config.toml
train_examples = 39062
hop_length = 160
win_length = 400
arch = "convnext"
inner_norm = false
layers = 14
width = 192
kernel_size = 5
label_smoothing = 0.05
loss = "binary_cross_entropy"
optimizer = "adamw"
beta1 = 0.8
steps = 22800
Rows from block 9 of a small sound classifier, named by matrix and row number. Rows with one number belong to one neuron. Each number is 500 + 25 x the weight over its row's rms, rounded and kept within 0 to 999. All counts start at 0. Numbers have three digits each. After the name is the row's rms in percent of the matrix's.
After each neuron's rows are labels from the 100 clips, of 14848, where the neuron reaches its highest value: "loudest" is the band of the loudest frequency at the time of the peak. Only what is clearly more common there than usual is listed. The data: synthesized solo parts of chorales (CocoChorales). In brackets: how many of the 100, against the usual share in percent.
# fc1: MLP up (model.blocks.9.mlp.fc1.weight, 1152x192), inputs 0-63
# fc2: MLP down (model.blocks.9.mlp.fc2.weight, 192x1152, transposed), outputs 0-63

fc1.317 110:508474521465487479497525482515454508503538495426491532486522462511504479500500468486476544477525473488488515496469499506526515516522516489516506503468487510493501530502530448494516474470509553
fc2.317 119:504489531477491516491490437448499496476508441506494452495523501490488498521477475521513559498525479537465504475466514502489491469499472500505487461532507472480511499482505531494485479496452498
loudest: 500 to 1000 Hz (73 vs 26.1)

fc1.324 096:530492502490494490465493486520448506512432483483450468477502480503489501492508506492490532520512488509511484485483489535491573497478515505464500516488476496501539469485529496547478471515497538
fc2.324 080:519494438485528496493472472484478543547492505521517470515482495504479478516510492488475486501537490493507511462507534505468477533500514530472496487491501499509489485512455480519506486467572522
loudest: 500 to 1000 Hz (61 vs 26.1)

fc1.217 122:494498460524527543497554485526558478529454488494515503474490490522487511479542499511504467488513501541500502526448558494512519544554506493452509454491484534492516477484514530541499492536549492
fc2.217 139:485522507481507520503451510496477485481499515513503502513485503497494486497500483484476525496530483498516483510528521497502501516522432490472578530495521548486508507511451501482498506528481510
loudest: 500 to 1000 Hz (70 vs 26.1)

fc1.405 107:463526500495530513489498506516505502493466550470501509521477510503522503514509490520465460551492507492467514526514527495506505519508503483494490526524479533495553528526438527470505563546541482
fc2.405 106:489428496496536469454471533476469468492535461486499452506531487496518488507507449472466473441498504503486501447506518473532487472488480549479501525520464474583493493517500471506471497454485492
loudest: 250 to 500 Hz (80 vs 40.5)

fc1.595 124:505465489530518451457509496459502474490480559482529466519511491521509471483476526532491490540529535469490489488502511487502482533526519517498499480485475485516511516518471491501505503445512472
fc2.595 143:493505522543491465476509501487490498547484483473472495472514470495488530497518491493501538518510484503490489512531508482508503448497482452514501491506477470521561485502503484504519499503496521
loudest: 500 to 1000 Hz (58 vs 26.1)

fc1.127 111:517514515475492498485497445525498481482504450496482526453474491493490522487508466520517506519481487513483479548497470521502480480519515478480476517516507496494530519493526501476479522473472488
fc2.127 125:507512507476494518485519438498508479519464502500532486492477494494526509484518479552510521505479497497509505520478518511486472510499505492536486481494522500514523491520485473501517512528462504
loudest: 250 to 500 Hz (70 vs 40.5)

fc1.165 076:525480498488472520517518522457498479503544536466543490497492485503501476498538511509539493453539506521467461507494544490491494470494471473510488478497503504475501486439504469447495508514511495
fc2.165 059:476484527513520484492529494483517504500476513506521524480471492498507473485525492503505498550525487491519487565504499477535509431480463495513478477481514535502536517500571540476476524511459498
loudest: 500 to 1000 Hz (72 vs 26.1)

fc1.714 101:534477504509496473465499471469501514505491545478495531502513493517526459491498486480503446461495475483504477516508515527542522554481498522476471482454514516519508519513505529534494521455515506
fc2.714 080:485509522482493498490499537524531484512510508496493508489486482476504545479466487451526521494505506488475488503527468491467545465528469450490547491488493491555507483490489497483493480480480493
loudest: 500 to 1000 Hz (54 vs 26.1)

fc1.248 109:526516487463508509488515491533510498503502497452476525506522504486505490523522524493510504492499449467510469521517513508496487544478527503518451478485507543495547507485469458483509489480524476
fc2.248 127:509488481526510502493474491506481475470531501480472538524449495531540506486508549487463491435492480460489482494524483504485516528552489498464506503479478520439486465520473511528506470530484495
loudest: 500 to 1000 Hz (79 vs 26.1)

fc1.52 098:476537545513536462501490515523530474504492494509454541475522500496473547509438489554489486557500485503506533482580462533524520478467516506512470480475480541489521515524535487528466455531462525
fc2.52 085:574511496502476495481482482491486500550495498557490494506491508493507495517542500511461479474510525472505489456474487524501484499475531530480487494505516454488475525519468543464495467477561529
loudest: 500 to 1000 Hz (71 vs 26.1)

fc1.709 102:500527503501526468544518546473497511468519489515476492489519486475504504508538517510479521527523454480523484472500520514502493516516522472511496478546467542518501502492552469486494515461464489
fc2.709 108:494508483513464455481505516467508463489468497485493508512521501494518533506524533507465507488528475463489520444498512510527510490472501478560523428534461473525505506517538494503493484462572505
loudest: 1000 to 2000 Hz (52 vs 13.2)

fc1.235 099:476505512482495480497526475497566508506480481485477534501524500481494531497494478485472502453472518523486481529475502508472451543559473488405501482494501522460486483503523527538474492510520486
fc2.235 099:476534488463520511487465470504483489461466526493489489501496493507482471491506518518502507475501479511517481544522523488508490525542450480483583527501525523476497520518449493466512496552465522
loudest: 500 to 1000 Hz (54 vs 26.1); 1000 to 2000 Hz (33 vs 13.2)

fc1.529 121:507518518469493524493509460518502486498493466530452501495466448491497486524479482492493494540475528474490478518482471472515524472505493462458509500478496494498492525465508490478508504491426476
fc2.529 140:511520508477476544480490456494494495521472509508545499488457508503509526478496492502491537493471508469515515517493526514469488498502519506537503492482546532505547508515507482498501508535446512
loudest: 250 to 500 Hz (74 vs 40.5)

fc1.107 110:520503520486534493509550499491540505550463506482491487461484516504507489489532486485549474466516530510524488509438503495510537526535490529451511498508503510494522476502508523536491509542545485
fc2.107 117:463541482492533534508451486480471485494488512533519499520473490488506491500495506499506515494530478484495473495520522496494505531519465484452579528506522550478503518498478499478506488534488508
loudest: 500 to 1000 Hz (56 vs 26.1)

fc1.634 117:518515485460494478479491448504462514530507517503492488500508470527508511482504474506497547437533465518483477520515509537552511502506498478481485496473517491532483506526501464524487469482509549
fc2.634 130:487503536500503486490492445495493483452497429483496500476516467491515505522490461520510564530529500526450505495487496514510487429500482487501486460530524460491506509491482502531504498507441503
loudest: 500 to 1000 Hz (58 vs 26.1)

fc1.119 127:520511504454489481504501487448494527505562540521489475550505477505520463508549475489462541485483476519516513482485505479531496516541509505517488464494495502478459545471500452532465473495461533
fc2.119 154:497507496488440471471492451456509467492492450501497472478518480475515540518500499496498557497521463490466524472501506518495488468460502482522505424544485474512557504484523497509533478478497509
loudest: 1000 to 2000 Hz (53 vs 13.2)

fc1.477 116:497532534489508449502490508448495495498547509549491523531508483511509504518519470527497583471507465518492483478498517481520504513535490491488502453497483525501476530486513480526488490496490508
fc2.477 135:482488513512472461494502455473504476509492459489495498488523493493529535514515494500497551504534463496474509456500494508502485475466494497514507419515477479528549497510512480516526485482487514
loudest: 1000 to 2000 Hz (54 vs 13.2)

fc1.176 093:515484501480523517488489517518512527473492500495534530468485480529468516514490445554474530542527503461453514524518519502565509537533496504491475516464502500504490498482485481505512521492511496
fc2.176 066:491519461472510502507513504488508496465490525501474536513501539515498505495496470508517492512503504469524497510485506469474457496502538499500507513453557530548530506486459518501514493468468495
loudest: 500 to 1000 Hz (57 vs 26.1)

fc1.128 108:531532503478542507514497518494536483498495486464510546535503510505501510532538514505509513510498479514501480506472501535510477557518533505499490491458486525500463485504513467517507506450489475
fc2.128 112:490490461514503498487514473507492484499507477469479525474502502514542511470509550498491516432513468475497491489524484495505492453537494519459515467518475518476500480508483496516545482569490501
loudest: 500 to 1000 Hz (54 vs 26.1)

fc1.205 084:539506476512481500541474505484460484518532502470508511498506541529500529467529486501525493425484499489505499506491509450523521519500476509491524514532510545518460494482531481480470509533498490
fc2.205 080:458521511508472499522509484490512491459482518470501522443478514455485482492492478521523518535528522483467526559474477493464492496476509466474534494534505523502523500465500508483510499494487493
loudest: 500 to 1000 Hz (74 vs 26.1)

fc1.340 114:502454518484489485468509532494468521514533481493519532475496499550509491499519459509492563458504505516510487532518514516514512513500499483480469464467495501525497540487488502517506487510501515
fc2.340 129:463506501498496487488513527480501497470466489477492514471481495475504503499499488513460544528505489466487494512470487481520483434501503534516523500490567502529540501505508479523500500513459506
loudest: 1000 to 2000 Hz (32 vs 13.2)

fc1.686 104:557502475522527516525509497529489507477490513468498515489502480530532506478522489526460465484472501523503506557459514485528505538550483517447519464473460528496498447469524497525547508549501478
fc2.686 101:470502501518507518496461479473481483507479528496502503503479497518519513516492494501460516526524480502478477556514529483514483502524450478470576531476519566490496517505490533478520492529456519
loudest: 500 to 1000 Hz (54 vs 26.1)

fc1.115 108:455505535491491502548480490531506520543498486506551511467495536464467511514494516499483489526482484486473492461507532532493476505467505524494517504535482545516490553482487498494521511449497444
fc2.115 115:465512471510521476481508494492482488522501504475465493524437451497484499465542480510464478535515538501493448525517539479485493523460500485505515491510516537504528475490494508540552504473490487
loudest: 250 to 500 Hz (78 vs 40.5)

fc1.627 114:497426505520507481473517528500477522492501482504520530481503499523528500500494463490506539455516487515489504466491524493524506531507506508508475469464502512501524522510503511521488481509471503
fc2.627 116:487516507493493499479503491472481492457472457485489527489495502489515509496491496503462554496506494477509510476482483480504475449503496560507501480500536496529547518501504491517497493507458511
loudest: 1000 to 2000 Hz (44 vs 13.2)

fc1.402 088:491520519482511501507472487473511486497510511486497513508531529555483510462505536573501510483492520547504478574523550494525514478495512487488459514471481505507523481499493552470502486485528490
fc2.402 075:440504529453508497477509492504479491493464476519537471524516518532510484496508466515462504511533494503474449552504524489516476431495503515489469512529513526515504513493540497462507492506406506
loudest: 500 to 1000 Hz (66 vs 26.1)

fc1.318 096:525523501499510469536443490453472508490523475474520516522466467530495534480540491497492495507501503501490468576517505488516507494480524483503498512496521510495512536503477467447458516474494513
fc2.318 102:486485474545496488485436488506478499484498549482478508469487499502516523483501490494483518479487503487498512525522498489511473571551522495470553533474531504461482511502511518525485501512468509
loudest: 1000 to 2000 Hz (31 vs 13.2)

fc1.240 091:525567527499524487546487439488477529473486496473529522483494477516509515486516512537521515489482526487498471528512500494475535484504510481547482535524496539542513500533448466513501496528528488
fc2.240 077:469474493521508518494487466471503497517476516483482547507511512507530543487483492466510527519473496514497506508509527503491498521524516468484492506497517538524568476508511497513510521528421503
loudest: 250 to 500 Hz (82 vs 40.5)

fc1.166 085:528527480500493512532503479478486497453513508506471477509496539536511525462506500538466490473505525530534489523503477520510477477494495451473471529501522486503514524496489504483504481511514454
fc2.166 071:476492540478504470480455490493441462444481496489509511500523506505496482528506429512507507537561497516468464536486483493472480513496519501462504476488500498483475489488475463488512514517460474
loudest: 500 to 1000 Hz (72 vs 26.1)

fc1.367 092:450518530486574485466514526447475475534503474491503475490470504542510500490504554535500488565541498513484482510516470506510525540496486489485461442523477495477535521472508562508457502464488493
fc2.367 082:500485533494563492466516457519503515529523506501518489518507527493504510538448434500494487497452478571501485494541522500487463488489505537487500486528512463514544479519489450505518526479483523
loudest: 250 to 500 Hz (73 vs 40.5)

fc1.261 096:521496526476499509493466505532501526487503451492460531472503498495527468488530477464450527473492499491500529535526493509473512466518493477499482480479532532525491490489493458440489457507523569
fc2.261 095:530505470533489482488460466468503463458513481504513500531485498499539512490507505514474547490524518497449521488513507511471470521520482478489515471486509499436486484483501519531500491534472563
loudest: 500 to 1000 Hz (68 vs 26.1)

fc1.646 107:487549483481512473528472471468487512521492439507479458460473449520482495477487488507510490520490509526496484556455484504492504481512491453524475527511496512539507541483553481497486489489463488
fc2.646 129:494506503501468501487545484482508484478474513496530485487480515496502520503503518548493520478476473477506522495466500502479485512515516470545486510471508485511508504537516482484487474483483487
loudest: 250 to 500 Hz (71 vs 40.5)

fc1.415 099:525485517497507520486490491486475505464491516506523575488486487522477523499518495466469507469494508480490505515507552515504504569479461509480442531483493529513467507511494491515512489516540513
fc2.415 087:476508504468500526499527489489513506489465506497491545508467503517494515487496491500474530506487483479488474551485550501493489500476508484485518523484512554535526491490540530504502489495447497
loudest: 500 to 1000 Hz (60 vs 26.1)

fc1.335 088:497511471488555511505429491521459495472521514469522512486509471498512510434538504518481527489506496461449465540499491485527478523524510498559481497495467495504483479478449516528522513454470499
fc2.335 068:491518552526519491486543481467511466467466513517479526469513477517564521497527511541513527523478485466509552474497499473488479520532525487527443495508478536478516492481582520514507486510541532
loudest: 500 to 1000 Hz (63 vs 26.1)

fc1.588 102:502544483464534465501520501472476496494497509515497504507536462503480503498523463523510517480511481513472465489504507499524511504531472478485492453470495529520490511499508445514479501528494506
fc2.588 106:503491512483470455474501471467502464507511443478496509476533461476521538510531483500513578502524500473472524497501511512520487438492516465515514451517478503518545524499497500515510479484495508
loudest: 1000 to 2000 Hz (59 vs 13.2)